From a checkpoint of a small image classifier: held-out accuracy 30%.
Rows from block 5 of a small image classifier, named by matrix and row number. Rows with one number belong to one neuron. Each number is 128 + 32 x the weight over its row's rms, rounded and kept within 0 to 255. All counts start at 0. Numbers have three digits each. After the name is the row's rms in percent of the matrix's.
After each neuron's rows are labels from the 100 images, of 14976, where the neuron reaches its highest value: "top examples" is what is common among them. Only what is clearly more common there than usual is listed. The data: crops of objects in photos (Visual Genome). In brackets: how many of the 100.
# fc1: MLP up (model.blocks.5.mlp.fc1.weight, 1152x192), inputs 0-191
# fc2: MLP down (model.blocks.5.mlp.fc2.weight, 192x1152, transposed), outputs 0-191

fc1.133 119:130159122174086086135119144121094143093147136165104159190187150047096139161152123152192113102099108114129138097106130101104074197075162119100134092156114145147118186168159158081157090159123147129101138106126210141116162139097198072146118066114084118125147111156157094126160098100128074132114109131158117108137135157104089154185164103148113151074128115125157151184116126157145148063135109142125129225167077139102146094104144082135131133126094187038177081195068167102103137155125118130062103126124142102111114123084100089113126132099122161142152102103130117141099170118082104130
fc2.133 106:154161137123097134153070212112140140138127106121138112117159132118088133105116141132169105166131165138134170066122140113143059149135107036134100174071156121118109139083181070123157113135126077127171097165112054166153087075131129117102126063200115118100132181149106141141130183097138100148127107121091095139084118168079172084087100131100093171126122056099079109079169122103103153120120118118120121202086160128155138145129177098170098146127057085107128109129129088127148091075086144122182102115092144137177146123070094103174105114130185127098107180139074132146147115099121155146
top examples: object: shirt (34)

fc1.141 097:115146015174134091122100187088127115144115115075123085129127205121141145167175115135132118130120176100191144137149127089159082161136154130120166095113129165039098197104076138169109116121127117104147142102092148051168127070085158029211118170115123118106076141088080112110106129112120140126150082092097073165101129157118155134151103167122141117105129146136138100126161118097117074153159123103111124132076084167139074141116117102191118096109112153145140101156073205134119136100169100117110106161104118093097119099127114131102166135148127154069128103158128140096125155097076145106
fc2.141 099:179144123113110099072119194116142152077123177072129136114110110121140087111113173104167057186143103100076136120184131102082078131161121150109111092149121123121185109165143145117012078155080138098135090145131143112092141087161107121126123126106102097188140127143113195104137136086210122139094186115079127139139109098142107128166151163168080112113102170159081137131133082143116165099114118177125103145102071130188105090127063112118103087108189149139116083179108059127150092137099129140136109113096101163166108123110114124206101145112082149090117088143093136175110142144138162103
top examples: object: hair (27)

fc1.313 103:148173116120108146135096163078152139102125154075129208130107098127123165164159128166121135109107110100070138121149129098147144081115110093104128149129116183143047152148136096102151194091158137138073028115135122151077108123105191159178154069129089134107127142090080181165117110122144124130114157121121113131137076086123110134117142110099177148165111114133142129136125123164098131126131116117107141113112152100126135147147128191170097157164117153144151173121105175100120142174080016188166203132131135052166134162163138102007155108172099116154159113146089119151111085137140143135
fc2.313 106:163126143131200132176125117118151142169161148079114106103121113142126182121136171103094128158120135138123154078119145143130090175131179147169150168158163127108136089166114118138211190176113115186140059107187100177138177104133135132174086075129130051165145110096146215188174139064089130099132081131154130182128132093171130108126175074125178104104184142159126160086088139146123105132110184111132110104152135136088144088168133117106155059099097108150136159116130126176127112096133151057112140152127129200184149150178139096164119132129129080140108134101085149125172095098128151154
top examples: object: grass (32)

fc1.163 088:117173151139152149117148150120191111156141153173167130134196166048162103122196140114158100145125121129107164102105097104162104168118127129072170126159125185119174169146155102059167110088109103108165134136135131109173094113137133174163068126073141095139076137148175135096179109101179076066089114190118111122111124154137139137186154129188178112160090127113136178142132151185190161158114097084117103184173111154100141124136127120139172120187161114070093075141118125146107108192081124118129111131110116109145136157113115148137121096130120137149133135122077093056083134077082171190
fc2.163 079:117164107109157199128073156144099175097130135107187114069111115169130116146157162136151110137154103078174144148092205144144126090061056085071058112102177165146081134160123120127163113131155084156158105180094060130109118154147151112066134104135134081121148158124187131145128182114132106161141145130113152192179151158085089159139116143170131177126130132102132152129115135125128131131153113143106120139070165176149103150086171147144083197133152060100156110097103090104157126094099172059212140064119131169127136142144104092158098135144159160105149153092106146122132158157142107176
top examples: object: shirt (32)

fc1.650 098:079153096132133111171092076092162138133163153156148132119140131060153147183184154151144141117084138110144125127124116156195073099136171163132179125128139201081139160154138191164127107102135128072153093115119112119148145077171098141176183164069122081137158119121157132127118062112144098115135152136153170108062147139121109155166147182117204063229141153147099120147153117154163151123159138144157110126067108172133137176136185092118116091195150143093078128124097134179119132180133111160061127184135102107127142151104154142104147083130167176124180151130125161119122111112062124138
fc2.650 095:166108097111119078150140133099139125141179097149034078044137100167150183156158171134169096153134036110138157079127142120122093117120102158157116113069137134121172145137127102126076071163099172150161096116105090086138113170166084036147098087139139119142159118113163161113157120103164088182097137102146172120148097114097108165143154151159107147105138192218117164141123127136120179109126147118140161142101091127140121171110131138155182100134112117123130172128078122034132079077104113125178112143100069160131140109142110111119119107096050152085149176140134099144123151107148121163
top examples: object: hair (29)

fc1.153 099:100178165159102123128089119054106125134197158175063143131172140105142093132090133133165140111095104100028135071139125176138101147126163122080103068149126112144092136145175093137153192132104151169134185139110090189124158131137174104107117104177085098151209128157093123121099118114166141093122096117158146092073134149098098145125172129144145145060149131156119110122106087147079147168145133125148159194160138110094089141119180182143148173166109142091124118118172121101154125153083178111188169158117140054155124167124189122107117128125165102189125133081106120147120100061154111143
fc2.153 094:214200131195140063162119128104144157133129125098112122137107131121103150158123134136157142134097137107078106112140117150129132201145113112108120171133099185170114062166103165141190097096171134207140173115187127084115127132104115152138179125102080104202104146126122124108154153100145080162063174108119128157139143127139131193159111117065117110093130094141127082181207056177117117178141069128100153135129100168116101154094118154109054123133075110101123122129144128150132109134130091105108107111137115162107163139137098153106143086131150144222093110101099190134191147138083133133
top examples: object: tree (44)

fc1.93 105:149186094162116109137136166085084118184148162082100100179152178121082141117179128129170094103173132117174166107139143155168085191119113126110131124141087146116146164141180140082119111083133131192100107148105206150148095115110178084157054153131099133116111161177121142160112119108125146155120148119146144113087103173132152113148101120132124151125105094118120085097110085129142087073134092134086117187104092224109068175118142100109151116135087170072160072135153157087124123150175131132031063071133172067111131156129117109119082108142168175123114116123168153108102172128114154161
fc2.93 104:172144086059132144149112185107062109100104139111091130090143128115111146101105152053162138181126144102130142089112178140138060143112066130144190146095142153121156100144149136139084093148078140133122073118084070131120093123172122102121166091149098128144160103140099106145109155162164151173113151135111134157098123128138148094126153126140054132099098110128114192033130062105105158117049118130121125163136126160177139176160134132134185117105154114140099119144091079092153091105122211135157068140189099150187110142111116117173097054096178169139121150174129070110090161113136121113
top examples: object: man (29)

fc1.366 110:163145064104139147128121129149067118139095144180115110120159131109140096134175150132118139120111085143129166161166072096131085173127107111111141131160088157101138164131082109109105148128144138102166139132174093098129132095152102115243128138083180110171140120101059100165111078078180093117090126130109166117154150212111126128151220179127161141097115132123115169134147110123158120090149131129072123183155126101141107235146135145113134086085151131133147083103206182172136117158097086103102176159104146065163144175144118181141131143132100108157119132173110147101188155083100136135
fc2.366 111:143118098091092152099137174163121114166114132136151160062137165147098061131139157143126114181115122131140150079088119166156070137121115093164195139150152135110122101222137108192139167136100150095107126167108127081111097191174127078147117116100137077101161186176140134152132172121162233081203170150191113171155115095109114124162130107146126127093131134160129173109144101163117128118172173142165101154124090197187113198139146099154091088126099128170101146121112150149134130131126120140166134090108154195167130086150140117132082126120202138159174084130091132110150140135094151165
top examples: object: hair (39)

fc1.576 099:138128085139142190141102160102083081124147155100157104151104102114156127121171106090131190126216093137117121187158085088133160146092108110125098104108119092094182169121070075084088137166075129142135160122168061124089103090184111135160137161079131100104113149151137072139091072060188124176092163186073120130117102133079108116098177170100106156128125137150146138125118099093084125171096147118075196181159147165137080123151091151129170096129069138128099155188184136144137099136159145130076170127116142117097093158151124137145182158141130138116114104135134207118124128100116131169
fc2.576 104:116098117101118119133113161163114124165100205160172137089138143147077037152122185151090117183146105105105186124100147129152094090122102137143155130173173168139146136184101097186108150116108119104136132125108182076075109147158172102163128150120141126115128158145120176116133148182094156152193180145121106093171085082098136167169160103121104163073120129122149164129138087130153086123137097188153082139168110149145070146110086140153136131170137061146168136146132139139087167172147107154133187125073149164117173104154117101094091099096207090131141093077108139097142199094157184087
top examples: object: hair (25)

fc1.451 101:125162113153132106110158142115133164174205133131108124212191160093115153137155097127128133120183141131161144099099130117107064157117130090129187122186134175156161175197176170097133086116108122136133168116120181112062110169111147079135115101131103138123108136152104096120146098113100125098168120140125137098090147148088114139129099132114143126108103140136140120184069086139112158061129139153144103181118067211104144131120114130131134101101058164067171098154110149060075105148153102092033078109127149088152109126095110085080094109115097180151130146078181123100115199130110115161
fc2.451 096:182170127104101143151112184088101122127164147111125129100136142095109108075104102091133101112115165061126172066114166055187077156123115118139139139087147106184098117127178088111121095141078109108150072170107067194111090075141154118068145088186137155134135124153096158145112161085147125176158127118133089133042116134125188109115121135116117189112092107073070108044063105110087190104070122157113137180102171135118125143188152124135114119115100107101106129102095108100142085075131146102155087126112116117177155101132092083145085113088152158115131142091108100087130115151127157120
top examples: object: man (29)

fc1.729 105:142078082150193115080178105077186103148094127130135164101105083168108154138139150078135189147168163127172109203140105095143189129087130129135149125105204126149164112150141172102163124100102149164150186134123135115170079095152170107157129167120099110132073112161161123110148143111062140126119191089147087158181161132126131123096082132125107171163101163128098112080142169122159132108140108171140092125140195117087159175101113060085148141097116128158100112204107197103105115110161115150131100072149166137110095182133130158085154101112086134098142092161132147171059143136070124130
fc2.729 106:172147140112158179175131083128077048132088155134122143126153204092096125175068146092177171108159079121070121100163140059164112161095171137132167091119136096127066065071118114097152112089152083122137123165123179135118143152139172114101086162125141148110129135131097135122125075103111168109123156069159164178135150137144130126120136161135166127032107176135117176127165089108157140149101106177120112167137106193155134167101123167077081127167078129162114083131128149166161113096149074157072105211115114162105107134155168157147103164128127109148112122120146121155138137071170128093
top examples: object: tree (45)

fc1.618 101:181165084155140086136137162140130068147098140133145126089113120194117104161218084134186171111146124099109124206143114108125164131102094093146160087116199132172160137119114144089062141167122100098111135067104122083189126100138120104085160148098090153124168110145098112118111150173135138142164211101127140176144109163143123118124083148150134150085085095148100141095158108183140140117131132172146132095089137144175116195111169134101090092159130148189119125102117175123124115124151145088168114128086181106164109187147084096091140156156114133178182163135169168082129106172164190188
fc2.618 100:145189152094123152151126120152139143119077103170091154122148176115089081105098194114132078109106172160120097137104149137139086152105180153090094159099164102179099062132118131209122121119168086132133148129128149151138161186142106152169106104130170112123133126124141130113131164078122154099082142104193122167116137098158196133133141177115146106103161165143126103143145063109157160097155108071059121191145053186128178222164146161094155164039136107080120113150107119164098139114101065174115104174071128133136124158159130081167129134131134129124112123146078148119153181138141130098
top examples: object: tree (35)

fc1.294 105:148120114109148127116067111124070110168102157091162112138138103051164103101212139118092151158144122178134127101123079078142122213132136098104146149151160155107111148186103123134140108122108091101155156134159105076123132112112110117157135130107139088132151134105150085164095094081157096093119080171082125104126104185095125146076202158151114158077124134129131181144128155125144130112151109121093192153161042140114120134146111181169202063160136116090082063126172136155117111128161115131120181135112135063093114192163136117144161124097109136115139079152119170085176164095082162202
fc2.294 112:104157083098120119117098158135136122134135181107152164095191158145121097180159108179148104165143104127128140130150123125124143089147098112157124105155176151127140078221172092193096164125125107133200105143116164113094118128146094142105131158149131088083159168139139175143146145089133151111212170115153114097164100091094141164129184151138166125108120112128156087099133097128106190079143073210146067153130101157142070164091088094170117120194144082129137099183139094113101158159103092077126148158124149128112104078170127135077103114121193124081166063099105151082138188103094126155
top examples: object: hair (30)

fc1.498 102:085166101168184086163070121200115128155150081164104156100107099120140143132103179119177139139184121109136114074112173128120121152102082136152101165126128114124085164090175095093084113150114143126119076117102202181112160113146196032134117106106088175134129128151127142111132121117084120118140135184110102153095192116104183094084138074128081122112129137175123078147064113108130100126139144155163094135032124142125114134122172085115160120145119110106163159164148145131102197115075126077070153111109168093123071085109125164115059105158185097152129123119139124085125139077122136123
fc2.498 098:162129144124155184181191169136097155191161082143155154143125093110059138113095098124169118135130116145166168087097144162094081187142130109150128171098158136099082142136160117170108148141136134166109087093093117162146126114147174160072102152093110123203086112099134104104122117089129162130037110130159076108084101109108152093052109088091112138137146112122109178125162097107080154190042123073166116140130172142153149148172119121108102132136117160145103133151114099099160118046203152080125081144098144055100098127112113113123089128098106165171165105106112112110113125187102130152
top examples: object: shirt (31)