config.toml
model = "image classifier"
dataset = "crops of objects in photos (Visual Genome)"
train_examples = 123503
image_size = 32
crop_scale_min = 1
horizontal_flip = true
translate = 0.12
targets = ["object"]
num_classes = 300
arch = "convnext"
isotropic = false
norm = "layernorm_no_bias"
activation = "star_relu"
mlp_ratio = 6
inner_norm = false
drop_path = 0.05
patch_size = [2, 2]
depths = [4, 8, 4]
widths = [96, 192, 384]
kernel_size = 3
mixing = "cutmix"
loss = "cross_entropy"
init = "torch_default"
residual_init = "none"
optimizer = "soap"
beta2 = 0.95
lr = 0.001
beta1 = 0.95
shampoo_beta = 0.95
eps = 1e-08
precondition_frequency = 20
max_precond_dim = 1024
one_sided = false
adamw_lr_other_params = 0.0028
steps = 6900
batch_size = 64
epochs = 3.6
lr_schedule = "cosine"
final_lr_fraction = 0.1
warmup_steps = 690
weight_decay = 0.1
adamw_weight_decay_other_params = 0.05
Rows from block 3 of a small image classifier, named by matrix and row number. Rows with one number belong to one neuron. Each number is 128 + 32 x the weight over its row's rms, rounded and kept within 0 to 255. All counts start at 0. Numbers have three digits each.
After each neuron's rows are labels from the 100 images, of 14976, where the neuron reaches its highest value: "patch colour" is the nearest of a few named colours to the mean colour under the peak. Only what is clearly more common there than usual is listed. The data: crops of objects in photos (Visual Genome).
# fc1: MLP up (model.blocks.3.mlp.fc1.weight, 576x96), inputs 48-95
# fc2: MLP down (model.blocks.3.mlp.fc2.weight, 96x576, transposed), outputs 48-95

fc1.327:175178114156125131161133122151152092096120072135162108133181181120145133106162160154110102164094094109159143076095113176110141118100078160123121
fc2.327:133084141095111089086157127110115139156086170123142124190188178129174097144092127105138124157130162217131138106096151094100139175182106119096098
patch colour: black

fc1.572:121120175131091205136111160097124136105098167132102156084216166125120111155099187141137078133095123136168132097103147100129178145068150183171090
fc2.572:103071148129092124132121101116121093073088141085154181186155133159068141104101122065160128121112176155158101123122110133163146167112163081125122
patch colour: grey

fc1.384:139130172105142145080127123162096137148112132144090108136175094070143172123116080136153094066121208115078153079139123121126165113139154102113146
fc2.384:148087092092163162147144145088113102122151174133124136043153156076121130100128149157144121120144052144189116095114111142143149086149157094133127
patch colour: white

fc1.207:148108147072147110123145140151105109101092111141161139086083135098115081126138144161159110082132148183100142091147113090169160189103101081185113
fc2.207:174121087143165068122183072104125135147111115140101152169115101162130142169109068143078165094102166136148063100100138128188120164155106086091167
patch colour: black

fc1.569:112153105138176087075140184140129188105103113072193118104123127107104102157062063109085083151139143117053154143189129077131146125133165103121100
fc2.569:139106115177141135142108117187112094162129207161152185158093097139141146156110090081126084127134086088133161120149183106107176131133133122110143
patch colour: grey

fc1.383:127095219139109098133151122083157112124076082085146161165134179048051122182060154138126151087154137074046137108135166091120094079095154145137127
fc2.383:157131108121137145093088136131117142107177088124142128113204135163108145153121174078092194110118170113131165180146102107145090132127088146118146
patch colour: grey

fc1.474:124155129092151179084170033124136156158122174153139107066161167132174114081138152133174086144149152132130149121164118116160118081138141138110122
fc2.474:178165077136131123133112124182131053091184130132166081155096203156155143143102152040117152112139160106091109105117127119149146160131191168129099
patch colour: white

fc1.157:174193105158145178164118178158144114155096157144109195150103130120060069132086106149136098091155182073088150156140113090162112159078134074115096
fc2.157:198133087149166105131101066138155113103113079137159086107130142172075153156107133087093180136085146126105165133117153172145149138118098088160094
patch colour: orange

fc1.509:140104076159117110113106131145090145092146120113160078076119147140117152138136149183081168132064101186098085095127135157141186121092173149142200
fc2.509:121164054098142133202098124134141111156152114152078192140140135081074119133111061150166138125118120115159074150150160166164120184096107210159074
patch colour: brown

fc1.31:099191108157073120119145166076136128160168148076132091125105127177062181139092174148136172144123143092158171129127157128123149107161102107106139
fc2.31:125196205064127136163122155093126130104160146130108144115146103139163170111083148139101215114128130104174087125134125124137133138182098101098089
patch colour: pink

fc1.334:158103145105153149071120127210115093084137135113100174172116133006108060173117133136132141133125097124165195094132141130130113141143127059163097
fc2.334:139140107147161077083095122151113127152165083157117085133179153175112117159168104140103126121098107077115108092170148172101212054134132199119059
patch colour: black

fc1.429:102181135164084175109124120100182095101109146153121108189155121137128105171180074102135078121171162112098125149075180095119148151119158078151156
fc2.429:113119122120092087140106150141137149085090146108105090145131168069165105111186134114177116095105139121108097097139129141137105192164109187143152
patch colour: red

fc1.106:133145086085083131124085145166086142122145110109103191164129175108096113147102130168132079084085113191149113065149103092105139099114071045141139
fc2.106:098138106177134060140142164102122109095205152150152107096153149111109117098121103082093161103114090114093097084152144149113130098174113118108087
patch colour: black

fc1.516:105142148195094146135068180083094137136091158158063112159125117116200054171129145146134093163098188096105115124103138058104150130178105108091145
fc2.516:052128161081114103116124078145073144116137087147063085171101153157080158089082065135128088117128134080152120136151095098133110167115133136143169
patch colour: white; pink

fc1.412:110164126102084120168139169130156161177127122133121117134153107197165149119140093157118126154107088083138186190150127137101159145134113138140176
fc2.412:111170151122135117107109126129071133156120126183137091119094086053099120112119167147105168098090082149112103112057113174043096088139139140085118
patch colour: pink; white

fc1.339:142168073155177093070051068134139104110130157161130135134198142130063132125099071077108138127159116150131137104073145146133128123125076118099097
fc2.339:118139169147127151084141166098169165142125096063109065124193110110150119071157133124101110125138131169109109119186093119192118109216115104079085
patch colour: black

fc1.176:180142110089178121076121109111129166113106161133136095174091152148097116150150158163117103108142092165124176139133116149116177128187212094202122
fc2.176:110178122086123146126073170161141130164152152121094131081123133151164174103130088111125113097133087140059119169080182173105138101131122097068081
patch colour: orange

fc1.466:126162182101099113154118104123110119167117091120092178043129103183068151100082096138164158147072144128145127141130127103147142132162170168101078
fc2.466:135101103097145222126107081123153088073125138146097135127179098148161091147170122185117176149131099081127110081117125157143061128113138126116142
patch colour: white

fc1.221:080198155130142152122103135072147172137113135119090111180124132137151148121081102137199099139077144153139158132126093086141159122104152131158137
fc2.221:142074087141133104140129094125105133146084130099087145122160131168061111086162131144089174091122107101111132196072137172183144101159122102084168
patch colour: white

fc1.2:084113126182151095128124137121141148082111108094095050120079153139222162124110090149125101081068135083098130139148120143105091118129139135165164
fc2.2:131115128158137110196112126091059172115187125137153128117125140120128115125214103112131168153108180109086117130110136116151094125178175161127095
patch colour: black

fc1.482:093141120115169138097121098150120182114119146197042131099177089099140137129124186191151134109134154211160152122133105147116150119132174137142115
fc2.482:178105205100115117130186187131092135148064131121134119078103110138168105148151132124166071146108192118146096102084128115171201073165156125119110
patch colour: black

fc1.43:095139163099104090174068122153171159105148170136128098158132150081124139100130135161085162171166076101131089130118125118190139125130147090092105
fc2.43:119164145119114130116087159088137140164186097087127116093129120153136101101084139128080141186057175092108138183137118104131188104163134130091122
patch colour: cyan

fc1.226:151138129107135141157130154132127123188169182181111162153128139145111142075128132200127098124109145061137202136124094093109114091124153180108132
fc2.226:176128124107194108165149142155155156168153168168160169135134183181129143087150112118157169067100172056076100136156110115127089150106189170111126
patch colour: white

fc1.310:071152185147122144175141158053121146140127096160144135171197114152069184120110147106078170173135111133109162142140188126156071175119174091192143
fc2.310:114119082090118135184104111109119116131126101142110102143136148132159110086095145150114191109147149158118070173181116136103167144133101161104145
patch colour: black

fc1.266:094142087138046083098122089087149112170079145137135124111093079134126131112093161137118104122135145087148149136117128199115141154143167178120081
fc2.266:158105168080126106114102177126139115168169114132157143130137138083121122116113092145147163157080119185110093106159156104111169151116168125095080
patch colour: grey

fc1.419:062120092145097130121178150161173110182145170094156120164119145144193127105149113161094111165123088140103159137133192106125178080051172160132168
fc2.419:126123170083139121158089127079139083150156068126128093168114169130109177169140113129123096085100160126085148094129140122101123127135104136189091
patch colour: pink

fc1.134:147075142123080152131135154162118084105158093116145075076097106150142123097190086093099198173087113113083164084177123123150157079181154038111192
fc2.134:147126108126120147147111124093113124138133110136144083081123151183080102103092148151145207096131142077172110084143166096178122185050166085094149
patch colour: white; pink

fc1.413:099105109122116119108153102158168145126191151132072080110116098165087135208154120104150102101165111147140140174106096095123133163108108128123089
fc2.413:090119153129166142114152111115110172127085164190130121131102151139121087151085099072160089118141059114171089155133156098149143090097114090175118
patch colour: grey

fc1.415:097135195108118088160162110142071171092171156085123139132128132061089105130097104180111143125153159121147124165110111093155088154174142068068136
fc2.415:085148172130130168059114108062171152165126099134092126163134167166115122085159134137125140114162116113029131134158131150149165112119142157157125
patch colour: white

fc1.70:127111132177087159078112150136178099150118171162097118124151129115162102115137164050094129126145081157100154088141114208121133202124143123138127
fc2.70:149181155164145094173160098148169156172132145150164093160147084140083124144079124122153183122127047165081112093131147130085130116134084120194112
patch colour: green

fc1.49:095133130099097150106191106154213145100139125176137191123083147136132112144071093194150134162159131123141181200168125109119147174153114144098138
fc2.49:104111076124152139106163094126134088122212190134158132204175147127170157184128146113116194146094144136124147159122105152125194109100163095167136
patch colour: white

fc1.83:151097107105076136166122123170145175185120113139138091142091115114139129209154150131106157127182165121140157126157084027147159074168076128142140
fc2.83:120091183128129151150124071179136064179122125111160143169096112108123123179108162085170146141166113111158151161184147082127155089101112103159109
patch colour: white

fc1.405:134110118124090110137108124159141104131150076176133149165130068115132076151089132116089088092120061118100122166111126111175128104129112095203114
fc2.405:113109121152082129172152041083149140142152188130152112152121194157147107119077084073147139189141140056115102147153140121138110161137077134103090
patch colour: cyan; blue

fc1.192:117097162138113138129172108166159137154118119144091161139099122114075061140094114109080119110107164124144160125103090070170168167066177164149143
fc2.192:157113211139159169125126083094144134160070168102141091082146153176153155166121136151091149160160147100136053114132143130119177113127109143166140
patch colour: white

fc1.539:088149134154104156179101145120111134081099163118123125055131215187144146155125083123086099111113160183195130145109158110164143167136142103078159
fc2.539:093125095149099133197115160163144114116153184067090144139140124075141134129115127156114143118104127073187120145101109096082161160127177145114162
patch colour: brown

fc1.17:103155171123185128051083129140157185170166149136128120175185124150172136109171160117119138114168145162111132134176137124101126115094128077137121
fc2.17:077122130095143069132145133117118148159054143131136110175138159196172160156175160118129109092068042105136139122098117072127132114143100111063122
patch colour: orange

fc1.234:145114089134164094125131152142171198171126124136112180148163079137112110087124131135126107133127155085152122134085137177103095165142131080083077
fc2.234:124147211173136155104146094114062102126077176100112089107139160093112076146130145166134078127073071107115165098130147169136135117094164092103106
patch colour: brown

fc1.178:090144126138104095202124209107120127107109175099147158158188119146122109158127105077119162145105146119172122041128113167164153170139090185144124
fc2.178:125162144163120141132042123148159133122128186111124172156054147149088121093158137175155072138096081115100060102129088069131165161127131100110144
patch colour: white

fc1.547:159123103118164165113160158129114120117110056113097129063146111116114136144118137118134086108093114146104118159112101075086130120080172152153138
fc2.547:136129135182092157165114144105176097130057123101125139109113075122137161107144140227148116091159142129095164172115129173159061096141174120091182
patch colour: pink; white

fc1.56:139095116096150117187135130083149138116111110194161133155068124118175199134093135097087098093080124121092111158119137127161139045149136207165104
fc2.56:128170105107137152102169123142161121114090158122113089152157140162140137105158077136108127114093004053097158147088117147147136189152158094163076
patch colour: white

fc1.42:143148118096141094142121091139114122061103116103178109135101104128094071133096099172125132108137237101120130135071125104120147118157085080169136
fc2.42:185173105117132134120062118141157089155059176118137129176091102127155206132107133120197110117098204143161116071126151172157128141103122066163149
patch colour: red

fc1.425:162138159168117130141111112114197167103123144129132143144120159139111157083111154114098066075196121129154097076144083179165130189137116093110121
fc2.425:117127096143139100141101159091126157113117121166145156114146105094187091117075120097170148126139087142140077169152109069187105144116115146139138
patch colour: black

fc1.21:173163174106091109114131159129170125156148101137170062143086135088126130111175129115121108076109107043149143147091121086122179082153163110161114
fc2.21:127111127118129163116136115152126145105213153122156117192158057142137107128135179105151156151114113160168148121122114181143143129115174085097156
patch colour: yellow; white

fc1.282:121166109104078176136212149064167108139105141138155150165168115111110124072082102104108147085166121103177105064124111119112168065152106075181146
fc2.282:168148108102140144138155136108129127086099075143131154107173083176088047133110091135097155107168086125113112138085145127109149171159190089131139
patch colour: black

fc1.367:133169129138137162122094224110138130101163158117147128117092142147112134154122158084139143149107116116122101081161114101098120154159089098084107
fc2.367:107118177166141074113125186170110138070155155122132136157122113106164151104166130171129181133123144153067150146110182093144158113173111139146158
patch colour: pink

fc1.441:125076156140142161129074156116079075131145124112087132108131196124082122117160112139174151125151117102126136134096174217090220087145132152067147
fc2.441:126165158124133171185100119151158078052110176072115119107144130100133126092098133095141092131068152146069139163143131137134168047151133177101110
patch colour: brown

fc1.53:120118105144152129124087123123151118067154255144111146104130046127126144078123088138137121092124141169119137126166138106118138121184133096129127
fc2.53:132122111134086091083135152154112121165181105185064101073132167120138090154145179125099102156138103110085162104147134100153128108117137190138142
patch colour: white

fc1.69:118133169139175118159110159107103146098123126130129117159107105168113100208079148189097082066102159145113115129109141130149124124073143168116103
fc2.69:068066126119111132077149074097155197129074113189138117091160081181085173148123105080077144090087140096069111144134141118107096099106125119144087
patch colour: cyan

fc1.555:133108094156163138130058105169146133087145122105086154069110115154119155107092128175129160128131114127139057111115153159086118110109113142122123
fc2.555:171144211098071120114123031142128137094139158114138146145148139158120145077152139116081145170165146196126122171138096075112137119106162101136106
patch colour: brown

fc1.201:162151158169093151085070078096171110104149120119150130110122092144153128167116139149090032061116171087101168158127153117136143165138132104110158
fc2.201:139133141133144113111111144094150103133132136089092135165117136138166203103169156128099107118131203176117153114186149055150118170168138199157100
patch colour: red

fc1.171:087134156143099095111172082131179134123085149077142156155122171151078163167167168110099084128164128077129169154107152098134145201176199155133117
fc2.171:115118143093165089150146165079147151100146145118118079142061151130146132074095126115108141122135145129060063104172119075079105157078138144157127
patch colour: red

fc1.399:108110179106154085158151099151095071110148154126113163088087119152162142117104146115073084103147122144112168103146172135132110090148149116146149
fc2.399:141114089087150102139140144175171119086086118127118124125197140135082121082137097071203128121134093145082153141073117171137112107093161123128143
patch colour: black

fc1.235:105110166163125167120144135152193124107154140157194070132177104175125118172128096126147118155148153173113146112170121062145119132179121171146127
fc2.235:129165082134119132134178156137130054086161143100105108100124151103087089116135131165105149159095111113095141127206121154148148113136204118185129
patch colour: white

fc1.313:135122131103145101092120087145096070099092114135091148163080129105148096116135087126117172100094135122160122203149138073151085064130100028096113
fc2.313:154110160104156062157116157154184159092199110147116102120126136141096122176124123116157124124134081116091124136166135146133132148121131137148131
patch colour: grey

fc1.191:168144112115119112124159078121161124135166104162152184131131159073163098139121123158171132153112111055172127126117152105123148092116160138069129
fc2.191:102090121112077117112116089114136122114133101105127163151110069175128152156139118124120163062091128144097084100174163144091137077134157165159150
patch colour: white

fc1.297:069161139093131159102123111128142096120143143146148050167119122146184166151155144148155112103095204128133145075134150148176186121131113080088136
fc2.297:147178128052115140143141134110208122105123158148150115144127194183089103155158130168120173162131159156119133103167132143097164184132105115140136
patch colour: pink

fc1.510:083133108124097137140185149068182194144078127140113141107153122109141161124096200191134095088112131114109143131111115168112125073165123121138063
fc2.510:157119198095108144156138144160136109128095123078056138136165120132134104095098107086115147102099134190172141118110123129107158111130143174121141
patch colour: black

fc1.427:078140106113101125101142114173183135106159095085192140101175100090134195093144132162134114094144095146096099055084185116111153176175178179071123
fc2.427:102197148060099173059087110157116134136117110145098138136120083162089098147147119094117173170121093079117090099066136196140137039189141171113106
patch colour: black

fc1.179:195114112155086128138158066133119160184119165144169124127145152146167101191151176142118122057102128163151116179136086157083175125088123110131159
fc2.179:101101108136137211090128145188178106145105163083164115093156085113108076141121175136147101166129127106169123129145067133187169137065115103162152
patch colour: pink

fc1.458:094102174083160153120183093139181110129146126101129092153131155165123172159133168108099099170127126182185175165120110091157175185139114087087189
fc2.458:124141088108074135062169081141101119113133129123136154145074097085116147111094120035127086145109066109132162157082151097101161179060120142124123
patch colour: green

fc1.275:139081159168155111135069131117178129148128101179091116114118153176137098145158153101147085132186113146161115106096149047128136150146143062110149
fc2.275:128162128159103109133132062164132165129091154077121164134066137166059160193132128142102158186098092164152115149197160133130053122137149139159184
patch colour: green

fc1.464:133111153130093095178082153080120104124087153160173060148128112087125142106110146143068103095140133175095176140121157167148092220142089128112086
fc2.464:100135096076110092148084172142128179163127069101144157135132085147124108163072105112169116150182173170159167152143138110140130182141134123103163
patch colour: black

fc1.319:152128153111155069076076132105165140123123111113102135134115110108095058155093133163157096115235086128152156156135086142140164107124122149152141
fc2.319:105127064122116144147123129137187125119113148116186137105122118119149178179117186142161084067177144129149178127165144095158128143121120134086150
patch colour: yellow; orange

fc1.55:175117077117166141127114121142143088081165119123150129162097132169120162114122078163118126081156149105137129150069138181100168089141187118134102
fc2.55:168117146187100111103053092141169083087106100122167115113099072132131053172130094132146165156116113153151122161121085123148117108105126095186149
patch colour: brown

fc1.381:113080151115157129121151127132197099133090146179141174120054125124160112105106148133120088151137105090091103138128065116156151047199120144139067
fc2.381:094143139111108116092115069131090104072113120158149068095141176090162148111100105107075146076133069114077100093129136149126177077093055080118071
patch colour: cyan

fc1.335:152085135138096106128061114209125131085110111090083121102116131117071180146157137046130086113114106161181174117151100179123106176151133138154139
fc2.335:073108115137137179060121123108135162144058117104170110164171156119123153117143149118130135126068101116110072139108113074145126170155127088127118
patch colour: black

fc1.540:097146114086161113124118152136051069149189177157103117104109100142138138110185118140138181184079104131159087119079129106162071138121121195187104
fc2.540:139130080147160137173136111076153193083152087143089159072120110171167105127134135107100150166149175127146153153135169095120174181183148154096186
patch colour: pink

fc1.349:141139172103116139130129131106169166168179148155119151162141115029057123151181187142090140137168091105108116091093184137114110176121108096132138
fc2.349:129066186114136158146136139067101089145082171112162115120092136103113128118098151119150206079176112096130111140117064203112126139103122091109083
patch colour: black

fc1.123:139153212154120124132076088154165125127107095094120135146092118116183144095157090145178020123178092125153121106115084157157146142123125171142099
fc2.123:180089087088113119123085118167155132128178094136140072085160152156154174184110115112134120169193162142114122171099136066055125131112094161107170
patch colour: white

fc1.459:169110093131068087123159203161106157125116066162174110143101137075158159079079128154148186139082109139137148113132132087073107115152162161175074
fc2.459:122107128087155113078137111121140116126101098162176138151164129094116094075148161118112116175128130169131189178126037123116116153070118090134091
patch colour: pink